Rows from block 2 of a small sound classifier, named by matrix and row number. Rows with one number belong to one channel. Each number is 500 + 40 x the weight over its row's rms, rounded and kept within 0 to 999. All counts start at 0. Numbers have three digits each.
Before each channel's rows are labels from the 100 clips, of 14848, where the channel reaches its highest value: "responds to" is what is common among them; "lies over" is the class under the peak. Only what is clearly more common there than usual is listed. The data: synthesized solo parts of chorales (CocoChorales).
# convs1: first pointwise conv (model.blocks.2.convs.1.weight, 192x192x1), inputs 0-95
# convs3: second pointwise conv (model.blocks.2.convs.3.weight, 192x192x1, transposed), outputs 0-95

responds to: horn; trumpet
lies over: silence
convs1.41:500500500500500500500372458500500500500500500500500525500463473500500500500500500500500560500500500500500500467387500500500500500500500500500610500500500500500500500599500500571500500500500500500500708500500500500500500500500500500513500500500500500500452500500500500500503500513500687500
convs3.41:471403500500470500500500500500500500490492500500500464452476520514391500500459500538438500500500500452397500500500500435500500500500500500500545448500500500500500500552500505500374489500467500500500500500413412442500500500460500487500455500489500442500452419500384500420394500381500490446

responds to: horn; trumpet
lies over: silence
convs1.135:529436530500474500500438500500500500500500500509500606429500548604500500499500500571500500495500443500500412472404500500500500500500500500500500500620500500506500500500500500407500500500500500500469560500500500535500500487500500500500500383577500485500500453500500500500500523494500505356
convs3.135:500500500500500500500500500500500500500500506500500496445452522503424500500455500500500500413500500500500500504492500382500500500500500446453512435500500500500495500500456500500500462500437529500500469464457459439500500462429500500500468500489473412478322440500440500449500466500500463490

responds to: horn; trumpet
lies over: silence
convs1.1:297500500500500509500500500500500500500500500500500569500500500500500500475500500500500500500500458461500500471344500500500500500500500484500500500500500500500553500601500500500500500500553500500500675500500500500500500500500500500500500500503500500500500500500500576500500500423500500338
convs3.1:500440500500413500500500468500500431500484502488500440449500500510500500500419500530441495415500500390467500500500500482500500533500500500490500448500515500496478500522500514500379500500500500500519500470428410431500500485467500441500491500459478375500500418500482500382468500476500500482

responds to: violin; note C#5
lies over: C#5
convs1.18:500500500500500500500520477500585500500500500500500563500500433419500500500500457567480641500526500500587500434437551555500500500500405500502500464513500500500500500500557500500525500500510534500500500500356510500500500500500500500491500456500500500500500500538500500500522435500500500500
convs3.18:500500500475407500494502538428500447418500584500500500500500500500500500500479500609500500500500522500500500500438500500500500350387500500500437500500500500500500500500559500401500500500408500500500500500500551500500500500500500500500500500500500500500643654500500500482500500500624500500

responds to: violin; note C#5
lies over: C#5
convs1.169:410500500500500543500331500500500500500500500500540500500427500403505466500500500500560500431500335500502500500500431334392500500500500500500500563520500500500500472500500500500500533566452507500500516541500500500500500500492500500452500500500500500500500456500500624419512529500500651502
convs3.169:377410500548500500423500500500449500500500500454500529500440500442500500523500500529461500500499500500500500500500500347489463500500486500500500430442500500500451483500500500500500500429500500500500370500419500428526500500486500527468511500500628500509500500500405471500500420466500425500

responds to: violin; note C#5
lies over: C#5
convs1.131:500500500500591500500390500531500402408500500500419500500391500500500500500500500500500612500500500500500509404500500491500500500500500538500500513578557500500500500500500500500500509500431500500432500500500500448500500500500500500500500500500500500534500500500500500500500500500500593614
convs3.131:657510544467500354500500500443535500500500500584500500525623500500500500500500500500500500500500652500500500500500500500500500500500500358500500496500467500500631500500443500500513482500500500523500594500500500500507500500500450500500500422500500500500500595441500540507500638500453500500

responds to: violin; note C#5; note F#5; note G5
lies over: C#5; F#5
convs1.81:500500500500500500500480500500500500516500500500500500500410474394500500500516500500500605500500580598500448500533500547500500500500500671500500500500500500500500439456500500500485500472500520500500500509500500500496500500500500500476500562500500500500500500500500500500500500500450500500
convs3.81:561500552516500470500548500445526500515449500585557500541500561612500559500500461500500533500417554500500443500592584500413452500456462500542530515539403504434541541520503570468500475539571554518514544474500500500535448452500472500550500489462500500399543500500500527500500546500549561524

responds to: horn; trumpet; note A#4
lies over: silence
convs1.80:500505500500500500500380500500500500500500500500500521500500500500500500500500500500500500500500500523500433500419500500500422500500500500500500606485500500500500500600474500500500500500500500500394709500500500500500500577500500528500500500500500500500500500500500576500500500502500500500
convs3.80:515577500500560500500500504505500500500500500514504626539500487500528500500568500500546501580500500605540500500500500527500500483500500498500500555500496500500515500446500500510613500499521500500500500510598538593500505521568500585500584500523500526500521520500537500551584515595500502599

responds to: horn; trumpet
lies over: silence
convs1.116:500500500500500500500421500500500517500464500500500554500500498563500500500500500500500500500500422500500500500393500500500486500500500500500500500500500500500522672599507500500498500500500440500399760500474500500500500548500441500500500500500535500500500500500500500500500500467500575371
convs3.116:500458500500423500500500500500500500500500498500500426469471500492427500500440500529446500433500481438500500500500500500500500500500483500500500411500500500500490500560500500500435500500500500500500500473424466465542500491425500394500411500488500426500478480500500500441464500472500491369

responds to: horn; trumpet; note B4
lies over: silence
convs1.138:500500500500500500500500500500566500500500500500511484500500500570500500500451500500489500500500383500500554524438500500500500500529504455500500500500500401500500500586500500500435500545500500500482543549500500500500500500500500500368500413572500501500500500500500500500500500500500500500
convs3.138:500565509500585469501500500500500562521502502500500497500500500530545500500550500500512500500500500500591500500500500593546500440500500500500500545500500500487500520500536500500543546500500500500500500500642562500500485550500500500500500533500500598500500588500600500627500521545500500451

responds to: violin; note C#5
lies over: C#5
convs1.37:500541452464500500500411500500500535562384500500482534500454500527500575500461500500500500500532500500593500500428523500500509500500500500500500500500465488500500500532500500500500500500500500500438602500500500497500500500500500526454502500500500516500500500563500504500506500467500621301
convs3.37:500500500442500500492500545500519500500500500500500470587500500500500500500497473500556500500488500500585500500584500500500559439531500390500500500500500500500500500502646500500551500500475412504500498500583691570500500500411500503500500500500500500500500545489601500581500500530381440500

responds to: horn; trumpet
lies over: silence
convs1.160:500500500500500500500195500500500500500530500500500500564500500500500508480500500500500500500500443500504441538563500500497500500500500500456500500500500500500500500500500500500601500535500470500500642500446483500500500500500500500500500622500500500500500500483500500500500500500500635500
convs3.160:406500500512500500500500595502439432459500500500500451500455500505500500461500500500475500500500500500500500500500500500500500500500402473500541425500500500500500500500500504500473500500500535500500451500405500422500500500378500430500369500499500602500500500470500540500500500379500473439

responds to: violin; note C#5
lies over: C#5
convs1.22:443500549500500500500616494500500500500500500509500484544500500500500562448500478500500500492500536408500500500617500500500659500500454500500500472529491531500500500500500500500508500500500472534500331398541500500500500500500500500511423500500500513500500500500500500500500405500500500484
convs3.22:625500413500500500500500491408500500536500500500500500500500500500500500500470500500530541417463445500696500500500478500500613500422500500500500500500444406500500500500500500500500702686500500500500500500451500500469500500462500500489500500500500516500500500500500500500500500500500608500

responds to: violin; note C#5
lies over: C#5
convs1.146:500500500562500514500379500440500500500500500501468500507500500500528540414500500500529640500500500500500500500446475500500575500500472500500477500500500500372500500500623500500518500500523490500500500500500500500500500500500500500345500500504500500441500500532500370437500425474500500500
convs3.146:500500500500500244500500500500500500500368500500500500500500500500500500500500500500500586479500500500500500500500500500500500361342500500500575500500500500481500500500500591500500500500561390500553550500520500500500422500500500500500558500500500500500500612500500593500500500500500500500

responds to: violin; note C#5
lies over: C#5
convs1.98:386500500500529390500580450500500500500500385500479500500450500509500500500500500500500500500500500453500461500661604500500500500648466529500500538500534515500500499500532500500502500500500500500500500348527500500500500500500474500500462500500500500500500500415500500500393500500500500467
convs3.98:500557576500500601500500529500500500462501500500500500507500518517500500500500403500500500500500663500500500500500492500500438500537453500500553479654500569500500500500500500500500500500587500500500622567500522500500450500500500500500500500500482500500500573454500500500500640500500500500

responds to: violin; note C#5
lies over: C#5
convs1.39:500597500500445500500413500500513500534442500500500521558499500428500500500500500500500613500500500572500500506500500524500500500566500500500500500500500500500500500500500500500500500481500500607343500500579488500548500345543492500461500475500405460442500500500484500500500500500500575500
convs3.39:400456500543500500500500500523407557514500500424500500448414500500500497500500500670500500500500500500500500500500500445500500636500500500443468504462500500575500500500500470500500512500500500500500500500500372500500500500500545538500500525500500500500500500500459500500500500500500500500

responds to: violin; note C#5
lies over: C#5
convs1.49:500497500553500436500417407500500500538500500500500500558324500440497529496380500500500677500500531591500500500500500527466500500542519572472500500592500500500500495452500500500500500473500500500500443540471500500500500500498500500421500500500500500643598500532500500500500438500536500500
convs3.49:464500444568537564425500436500500524500539531425456500500437500500500476500500589518500500501545500500455549455500485500611587541506538500500462500377574479558500461500551500500500561427463438438440474545501500500483553500500567500421500585550500488545487466532500500500500447500500500500

responds to: violin; note C#5
lies over: C#5
convs1.63:500500537513454502500572500500433482500500500500500617500337500529500500500464500500542500500500500500458500434632500471500500500500471500500500500500500500500500465500500462500396500500500500500500500448500500500500500500454500548500500500500500500500500500629500500500500534596500454572
convs3.63:548500651500500402500531500441500500500466366484500500526496500500500508500462500428500554449375542565500500401500500500500421500452435500500564500551459500500500500500413535500500499500500596500500500500500498500500500500500522478500500500424500500500500532500500516500500544500419574500

responds to: violin; note C#5; note G5
lies over: C#5
convs1.35:533500448500500500455500500500500500500554446500500500503500423500500500519500500399553500500402500500528500500661500500551500500500540500500495500500500556500500500500500500500500434500500510500500274500526500500500500500500500531500500500500500512500538500500500500468500434500500500500
convs3.35:500500500500500585500432500500500606500500500552500500500624500500500500500500595500556500500500500500500500500391500500500500500500500500500568500500460500500500500500500500500500500500500500500449442500500500500500500500500500500500500500500536500500500439708500539500582500500500500500

responds to: violin; note C#5; note F#5
lies over: C#5; F#5
convs1.53:500500500584500500437500500500500500516500513500500701500451500511500490500464471500500620500500603562500500500523500500500500500500500530500500500500495500500500500507500374632450541500500500500500500500500500508474500499493500440399500451470500500500474500500500642500430500500570485500
convs3.53:500500565462500431504546500392576500542430500565571500500500547554500500500500483467500517500412514520534458539500547538470495464417459462500523500561409505431580500500465500458509492556554506500500545457500533500500429463500500500500500478500445508500500500504500543500500553500541568500

responds to: violin; note C#5; note F#5
lies over: C#5; F#5
convs1.189:500500500500500500500363457500500476539439429500500500500459574456448500500500500484568547519500432500500500513463500551556500572542500530500500500500500500460500488500500500444500500500407500500443530511500500490500500547481500536500533500373503500500500500500463500500500500500500500500
convs3.189:500513591500500620482500500500388500500500500483500494448500500434371500500500500500500500500433500500500500483500500433500489676623500500500500490461500500500471500500542450500549500500500573500500447500496500500500500500500466500500500500500500475500500500500500500500500412500588500480

responds to: violin; note C#5
lies over: C#5
convs1.172:500500500500500554500575500500492500500500500500500500479430500449500500500500500470500652500500500500500500500466500502500454500500434500500500500500500500500500500470573500500500500500500500500500500463500500527500500500500500500439428390637500500500500500500500500571500500556500595500
convs3.172:500516469500500642500395500500500500500620620434500500500500421434474500555500566500500500500585449463500500500500510458500549560596500500500433500515500423500500500527563500500502500500500507500500500606500500500491500604473562500500500500500590493500500438500500435500500402500543414500

responds to: violin; note C#5; note F#5; note G5
lies over: C#5; F#5
convs1.100:434500500540500500464500485477500500500500521500500500500386500478500500432500500485500500500500500500500500500589500500500500500500509650500500500500500500500529500500500500500500526500500500500500500500500588500500500500500500500406522434500500508500500530500551590500500500588451500500
convs3.100:478500403528500500387500500560426500500550599447495500500465444500500474500528555549500438508531444500500506458500491459568560537551567500500500500500559500535458500500500433500500572500500425413500500569497462500500538554500500500500500602500500500526477458531500447500500424500500500500

responds to: violin; note C#5
lies over: C#5
convs1.26:500500500484618500452518419500500500618500500508500500466537500476558582578500500530506656500640500622500500500500513500492479575500470525500500500500500500500622500500500395500478500500545500500500500481500455500500500500476500500477500500500500500500500478553500487500500500603500587477
convs3.26:500500499500500500500278500500500500500500500415428500493500500399500500560500546500500459500500440500500500500500453500500500500517500500470414500500617500500500500500533500500500500518500427500500500500500505500500558532500500500500500500500500500500500441555500500500492449500381500500

responds to: violin; note C#5
lies over: C#5
convs1.10:500500500500500646500500428507500500500435500500500500500320446446504500500470479500500500500432500500500500500500447434500500383597500566500500500500566501500537500504500500572523500468514500500527500493500412500564500385500500537500575500500500500500500500532514500500389500500447605573
convs3.10:490447500577500562500383443500398500500500500500500500489500500500500500574500528595500500500500337500500500424500500451588500563500500564500434500402615500500500500500500500500500500500425500500420413552500476501477500500523500500428500500500500500500509500558500464500500500500399356480

responds to: violin; note C#5; note F#5
lies over: C#5; F#5
convs1.103:533501416500500502500381500500471471500500546500456500500500500419526500505578500500500500500500500519585500444500500500530500500500349577500500500547500500500500592533500483500472500500459500500369546480500500500500542437511500500439500500436558542500500500500500500500500500500500636500
convs3.103:540568500493500408550500620445500500555500500567500500553534500601584500500533450500536500516500500500489500500500500612500500362500500434500514500491509500500591500500500500500480500500560500500500500500553574510500500500500500500483500500500500463500500545500581500539488617505500546500

responds to: violin; note C#5
lies over: C#5
convs1.42:554500500500499476500499622500500483500508500500500500500354550441500500500546399500500579500500528500461500500500500500500500500560500594471445500500466487500513500500500500500464500500528539500500500470500500500500500500500341500472500500518500421580500448500500500500511500542495500579
convs3.42:500500500500500654500500500500507500500500500500500500500500500500416500500500500500500500500500500500500500689500500500500500500658500500741500500500400546410500500500500500500513500500500500544500500500500500500500500500500500500600500500500500500500442500500570500500500500500500500427

responds to: violin; note C#5; note F#5
lies over: C#5; F#5
convs1.97:500557500550479500561341500500500500500500500500500564500444513441496500500548561500500537499500453420500503500464500500500500405500500500500469500500500500500500500500612510500474471539500500500441500500500500500500417500486430500438500461471500571500500500500500421560500473500500500500
convs3.97:500500500452500500515500500356551469500500339500500500503550504613537500500500500465500500500500500500500500500500500559500500352500500500500500500543500500500520500500500500500500500500624500500500583500500584500500500500500500500500489401425500500500495500500500535500500636500500624500

responds to: horn; trumpet; note B4
lies over: silence
convs1.38:500500498486500529500325500500500575500583500500500445482438500460500500500445500500500432500419500479500500500422500482500500500401478500500557500519500547500500500500500500500500500540558500500412646530500500500489500500500500500500500493548500504500500500500500590500500500514500500500
convs3.38:532560500478566500500500426500500500500500500465500500535545482520500500500500500500557500500500500500503500500500500604500537431500533533500500541500500500494520500464500500500584520500500500500500564513634581555396500549507500583500499500515500524500564500521480500493500500501500510552