config = dict(
    win_length=400,
    targets=['instrument'],
    num_classes=13,
    depths=[6, 6, 6],
    kernel_size=13,
    beta1=0.9,
    batch_size=256,
    warmup_steps=180,
)
Rows from block 15, named by matrix and row number. Rows with one number belong to one channel. Each number is 500 + 40 x the weight over its row's rms, rounded and kept within 0 to 999. All counts start at 0. Numbers have three digits each.
# convs1: first pointwise conv (model.blocks.15.convs.1.weight, 288x288x1), inputs 108-143
# convs3: second pointwise conv (model.blocks.15.convs.3.weight, 288x288x1, transposed), outputs 108-143
convs1.139:500500494588500500239500534500500500500473500576482500500500500500500500521548500463500483500500500500500500
convs1.140:535500500500500500766500500500500500440500467500500500500500500531500500488500500500500500500500500500361500
convs1.141:500463500500500500500500500500500500500500500500500550500500500561500500500456500500500500500500567500470500
convs1.142:500500515531500500349500500500500480575500484580502500500500500508500500479500500500435500462500500545484500
convs1.143:500500511491500500643500453500500500500500500438562500500500447310500500500494485500500558500500500500500500
convs1.144:500500500500528500579587537500500505525502500484528500500567485621500462520464500500500500500574500417520500
convs1.145:500500500487540500500500500500500500500513500364525634500539556517472500500500500500627380500500515516500500
convs1.146:500467500452532500500500500500594500500469519388500500500500500500500500500500500500500500489526500500497500
convs1.147:500500499382497500624500500500500500500578453370500500500500500500480500501500464500500500500500500500500500
convs1.148:500500500500500500169500500529500500500500474509460500500500500500500500500500500500500500515500500500500500
convs1.149:409589500500500500500500500484417500500451500564500447500500500506500500571500500500461500500500500500517496
convs1.150:500500500453500500500446500500345500500520486330500500500500462500500507500500500500500532500515500500472500
convs1.151:500500455500500500834500500500500500500470500500485577500470536500500500500500500503500500500500500500500500
convs1.152:500500500496500500231500500500496500500500500500491500523500500500500500500500500500371500500500500500500500
convs1.153:500500500517500500703500500500500500500548500412500500500446500500500500500500500500430500500500500464500500
convs1.154:500500500500500500289500472500500560500500500500509500500438500500500500550500500500323500539500500546500500
convs1.155:461501500500500500293500500500500500532500500500500438500500500420500500500500519570500500500500471500500500
convs1.156:500524503500483500269467440500481500500500500589500435500500482500500426500500500528351500500500500500500500
convs1.157:500500500410500500764481500487500479501500500377644500500500500500500495500500481500500500500500512500576490
convs1.158:556500500515500500339562527527500500500462561566500500517500522498500500500500511500454541508500500454500500
convs1.159:500500588466500500695500500500500500500541500427607473500452481525530500500500500500500500500500500500508453
convs1.160:500500476408489531622500410500500500500500454396536596485500525500472500500500500500512500500514460500500500
convs1.161:500500500407524512620500466500500500511500500452500500500498500500500500538500500461474500500500411553500500
convs1.162:421500500485500501434421627500500590500451449527474500500532586500559500500500501500468500465500500468446500
convs1.163:500500500386500500500500500500422500500500500392509500500565500500519529520500500500500584500500500500500500
convs1.164:500500500500500500819500500500500500513500550500500500500508500500472500500500500505500500500500500500500500
convs1.165:500500500589500500245471500500500500500500519500436500500500500500500500510500500500500516557500471500500500
convs1.166:500500500500500500734500470500479500402500500422500555500500500500500500416500500453487500500500500500500528
convs1.167:500500500396500488686500500500500457500500500428474500452500498500500500500500431500534500500500500500551500
convs1.168:500500500448500500651500500500495500500598500346500500500500500500500529513500500500500500500436500500460500
convs1.169:500500534500466518257500500500500500500500461561500459476490500500500500515500500500403500500500500496500500
convs1.170:557500465500500500254562500500526500500486500534500500500470470500500500476500500500500477500496500493500500
convs1.171:500500500456500500815500500500500500500500500437500500500415500500500500573500500500500500500500487500500500
convs1.172:480500500384500500500500500500500500644500500500467500500500500500500526500500500500500500500500500500500500
convs1.173:500555500438509500636519433500500500500500500500500500516532500500500500521500500520500500500500500500500500
convs1.174:500500500438543500692500500433500500500500565430527500500500536500491500500500553500500500500500500500500489
convs1.175:500490500497500459500500500500500500500500500561500462500520500500500500507500500500500500522531500500500500
convs1.176:500500500438500500500500500543500500563500500336491500500500500500500500500500500500500500486500556500500560
convs1.177:500500503592505500500470500500500498500500500537429500500500500479500500492500487514354500500500603500500500
convs1.178:461500500500500500260500496500500500552500508469500500500510500539500545500500500518402512500501500500500500
convs1.179:500500506537500500617500500500500500500500500363500500500500500500500500500500500500500500500500500500500500
convs1.180:500485477630500500333500500500533500500500500500472500500500500541500500500500500500500500500500591500500500
convs1.181:500500500485500500733506477500500500500500500357500500500500500500500500500500500500500500500500500500500500
convs1.182:500500500385500500610500500500500500500500461388509500471500480494500500500500500495500500500500500500500544
convs1.183:500500500456500500500500500500500462390523565500500500500500500571500500500500500513475500482493500500562500
convs1.184:500547500500485500656511500500500527500492500500549500427500433500500500500500500490500500500479500464500500
convs1.185:500500500500500500255500513500500500500500479561461500550500525500500500500500545500500500500521500500500550
convs1.186:500439500545500500348500500505500508500468550573500500500500500500500500500500500500455500483500583500502518
convs1.187:500500458500453550500500500500500500500500601600500475546500563500495526437509500500366500500500600500479500
convs1.188:483500500500500500500500500510500500500500469500463500500500500500500500500500563500346500500503500500500504
convs1.189:500500500475500594631500500500500500444468500447500500500491500496500500500469525500500500500500500444500577
convs1.190:500506500500500500245500500500500500500500500500500500476533500500500500500590500564500500500416500500485500
convs1.191:500408500451500456745500500567500536500500500415500500500624429531512500500500500500500494489500500500500500
convs1.192:500549500438500500715526500500500455500500459500619500500524500500500490500500500500480500500468500500400560
convs1.193:500523528500500500254467500500500490500566500590500500500500500500500497537495500500500559595500500500500500
convs1.194:510581500561501500227500500478497500500500500563472500531500500506500500500500477505500513500500500567500500
convs1.195:500500500500512500500500500471500500519482500552500425500500518500500500500500500500500495500500500500500442
convs1.196:540519500552500498243527500464500500550522500521500500473500500500448500500500515500500500529500500522500500
convs1.197:500499491500488484290500487500526500500500500529500467500505500500500532500500500554500500500500560500500500
convs1.198:500376500500500500698500486500442381500505500443500500500440500500500500500500404531431500500500500451500500
convs1.199:500500500516500500500500500500500519604500500457500500500500500500500500500452500528500500500500500500492428
convs1.200:500500500423500500867500500500500484500500500353500500500500500500500500500500500500500500500500500565500500
convs1.201:500467500502500500500500604580500500500500631528452500500500500500500500453496500500500500608528500448500500
convs1.202:500491515462434500500426527526500548500500500494525500520453500561500500500500471500500540500500467436500500
convs1.203:556500500456500531500512500500414514500500500443500519500467500500500500500526500500500512500452544500517500
convs1.204:500528500500500500500500500485500500531500500551429437474500500500553531500507500500500500539500500500500500
convs1.205:500481500513500500247532500500500500500500466554500500500486500500500500500500500523500509663479542506500500
convs1.206:459487525542500524358500512500500500547500500500480500500491500564500500500526500500408494500500500489500500
convs1.207:500500518500500500814500500500500500500500500429497599500518500500500500500500500500500500500500500500500500
convs1.208:500500500540500500500500500500500500500500525547500396500500500500500500500500500500424500580500493551500500
convs1.209:595500500468500500794500500500500500500500523500587500500500500500500500500410500500500451500500500500500500
convs1.210:500500500500500524232475500500500500491500475543500500500500500491500500500474500476500500541500500500515540
convs1.211:500500500427500500500500500500383500500500500393500589500500500500500500500500500523500491500500500500427500
convs1.212:500500500459500500659500500500502500500500512345500500547515500504500500520500500451401500500500510499500500
convs3.139:500500500500500500500500500500500403500500500500500691375500500500500500500500500500500500624500500413500500
convs3.140:458500500500567541500550600500500500500500601500500500610478500461500600500546500586500500500500397500450500
convs3.141:500500553484500500500500500500565500520500500500389500463587454500500500500500521440527500500500751500500500
convs3.142:500476500500500500500518500500414500500500500500573500500500500500451463504519500500500477500398500432500500
convs3.143:500500500500500500168500343477500467500500500500500500500537500500500500500563500597500500500500500500500500
convs3.144:500500500500589500565500500500500500421500390500522500500500359500500500500500546500619500500500579442500500
convs3.145:445419385500500500500500480388418461500500500500500464500500464500500500500500500500500500500500499396522500
convs3.146:461407500500499500460500500398500500500500500500500500500500504500523445425500500500500396500500500500494482
convs3.147:513455506500480453500485443462432448500433511500447561459475542532500500500500544557528500500499500500550500
convs3.148:500500500500500500500500500500500500500500500500500500500632500500500500500500500500301500500500500500500500
convs3.149:516543500568500500530500584500558517500500500514500500500540567554513500500503590500500500500500500588500501
convs3.150:500500515500485422500500467479458500500500500500461541390500591526500500452500534500500500473500510539534500
convs3.151:500454500500500500315500500500500500500500495500500500433463579500500500500500549500500458500500500500573500
convs3.152:418500551500500500500398500500500500500500500500500500500581500500500500500500500500500500500570254500500500
convs3.153:467500500500538500500500575500598500500500500500500500500560383500500500500500500500435500500500377500500500
convs3.154:500500586687500500500500500500500500500500500476571500500711500543500500500500500500500500500500500500500500
convs3.155:500500500500500500500500500500500500500500284500500500500561500500500500500500500500500500500500500546500500
convs3.156:500500500573500500500609500425500500500500500500500500500500369500500500500500500500500500500500500433500500
convs3.157:437500500434579500494500500500500500500526408560539462500500454500500500500385500434500523500500500432500423
convs3.158:469500500519500500500438500500500441401486500500459500500500500472500500467500436500500433500641500500427540
convs3.159:500500488473500500575516582515500525500519500500550500500505500500500510541500500545413500500476500472410476
convs3.160:499465500521444488500489500500500459500500513500458500418467500539500473459502535520500434435495500531573532
convs3.161:500500505500513436500443459480396458500425500500500553438412533516500500393500500575500438500506500500500563
convs3.162:455436395500478420500500424500433460429500500501493516500445428412461423448444467482527445500500500450478458
convs3.163:535477500547431472496444416500438500500408501457456611428450500513466463500500500558500457495493451534500500
convs3.164:580500500500430500500494500530471465500442557500500500442453500500500500500500541500618500500500500500500500
convs3.165:500500500500500500500500500500500500500500500500500500500500371500500500500500500500500500500500500500500500
convs3.166:542500500500538500500500422580654500500500500528500500500500500500500500500500500500500500500541500653447500
convs3.167:540475500500454486471500446468400500500400523452469605500455500500500495452523501550500489460500500537538545
convs3.168:500500500513553500500500500500566500500500456500504500620559467466500500553485500500485581500500500470500500
convs3.169:500500505500500500500500500500500500500500462500500500640500500500500500500500423500500500500500500500500500
convs3.170:500500500452500500500263500500500500431500413536500497374500500348500500394500500512500500500500500500500500
convs3.171:538500500500500500431473473500500500459500476500462500429415500500500500500500500500500500429500500500584500
convs3.172:500500497500508536500500500556567500525558500500539466582500462500500604571500500450466572500500500500500454
convs3.173:500500500500500450437500439468441500477432500500438553500500552520444463429500514573500460442497500526518547
convs3.174:500500510500465500500500500500471500500500545500431500500504529540500464500500604500553500500500680500590537
convs3.175:500500500500500500500334500500500500500500290500500500500500500500468500500500500471500522500500500500500500
convs3.176:500465500546499447500500472500500473483497500500459532395485585531454475500512558525558500475495500547555500
convs3.177:500500500500500500500500662500474500500405500543500500500500500500500500500500500500500500518500425610415500
convs3.178:500500426500500500392500500500500500500500500500500423500500500500500500500500500500500500500500500500500455
convs3.179:527457513541488422453500460500500476481500495477446500401479591531500459500500544527575500500500500539547500
convs3.180:500500500500397500500500500500500500500500610500500361500500500500500500500500500500500500500500500500500500
convs3.181:447524500462500500500495500500486500523500435500541500500500500500500506500457500471500507500481428500408424
convs3.182:524500500500476448415452468441500500500500496500461541500444500524464427425501522574530416500492500525523550
convs3.183:500500500542500582500500500500485488500452596380500586509459562500421500500500500500549500500500500500500500
convs3.184:500500500500485500403500500500500500464500548538513500500500500500500500500487500500476500500500500500500500
convs3.185:500500500500500500500500500500623336500500500500500500500500500500500500500500503500500500500500500500500370
convs3.186:500500500500500500500428500549500430397500535500435500500459500500569483477500440500500453538603500483429492
convs3.187:500500500500500500500500331500500500500500500500500500500500500500500500500500500500500500500500360500500500
convs3.188:500500500450500298500500500500500500500500500611639500500500500500500500500500500500500500500500500553500500
convs3.189:546500500477527500541509500500500500500500500591476500500500500500515556500459500500500500500500403474500500
convs3.190:500500500500500500500500500502500500500500500500500500500500500500500500500500500609500500500555500500500606
convs3.191:428515500500500519476553542500538500500500408536500417495539500483500535532445500419500529500477544456480420
convs3.192:500522500500500500500500546500500500500500500500500500588500500500500500500500500728537500500500500500500500
convs3.193:500500500420500500500576500500500500500500500500500278500500500623500500500504500500500594500500500399500500
convs3.194:500500563500500500500411500500500483500500500500500500500500499500500500500275441420500500500500500500582433
convs3.195:500500500500500500500500500500500500500500500500500301417457513500500500500500500500500500533500500500500567
convs3.196:500500636500500500500500500500500500500676500394500500500500391500500500500500500500500500500500500500500500
convs3.197:561500500500500500500500582500500500500516500500500500562500500500500499500506500585667500500500780587500500
convs3.198:500500385500516500500500500500500500500500351500523500500500432500500458500500500523500500500500414500500500
convs3.199:500496500500500500500500540515434500500500389500611500500493403500500452476500500500500500500482500500503458
convs3.200:606477512500500500484496500500500500476468566500445528465501500500463481500549500500500493500500538573591500
convs3.201:561567650523500500500592518500500536551471500500500500500500500587500590547523507500500554500500500557500500
convs3.202:511500500373529452500500500500500500500500550459500500500500500500500500500500500500500500500500393500500500
convs3.203:519500500500500500500276654500500500500500500500500500500287538374500500500444500500500500500500500500500500
convs3.204:500500500500500500767500500500500500500500500500500351500500612500500500500500500500500500500557500500500500
convs3.205:500500500500500500500500500500500500500500500500500500500500500500500500500500587500500500500500349500500511
convs3.206:500500500500500500500500500500500500500500500500500500500500500500500500500500500500500500498500500500500500
convs3.207:546469500535420465478469473500457473500437522457441594500500500523500500444500515542500484493501500500530565
convs3.208:500493500500500500545639500500500675500500654500500500500500500500500500500433500500500500500500500500500500
convs3.209:436500500500588500500500528500502533500517369500500500545500474453500500500440457500500500500482418443500421
convs3.210:500500500670500500500441500500500500500500500500500500451500647500500500500500500500500500500500500500500500
convs3.211:495531491440517468560500531500534536500563488500542448570500451485532500543500500471465514629500451462460449
convs3.212:500500500500500500242500500500500500500500500500500500500500513500500500500500500500723500500500469500500500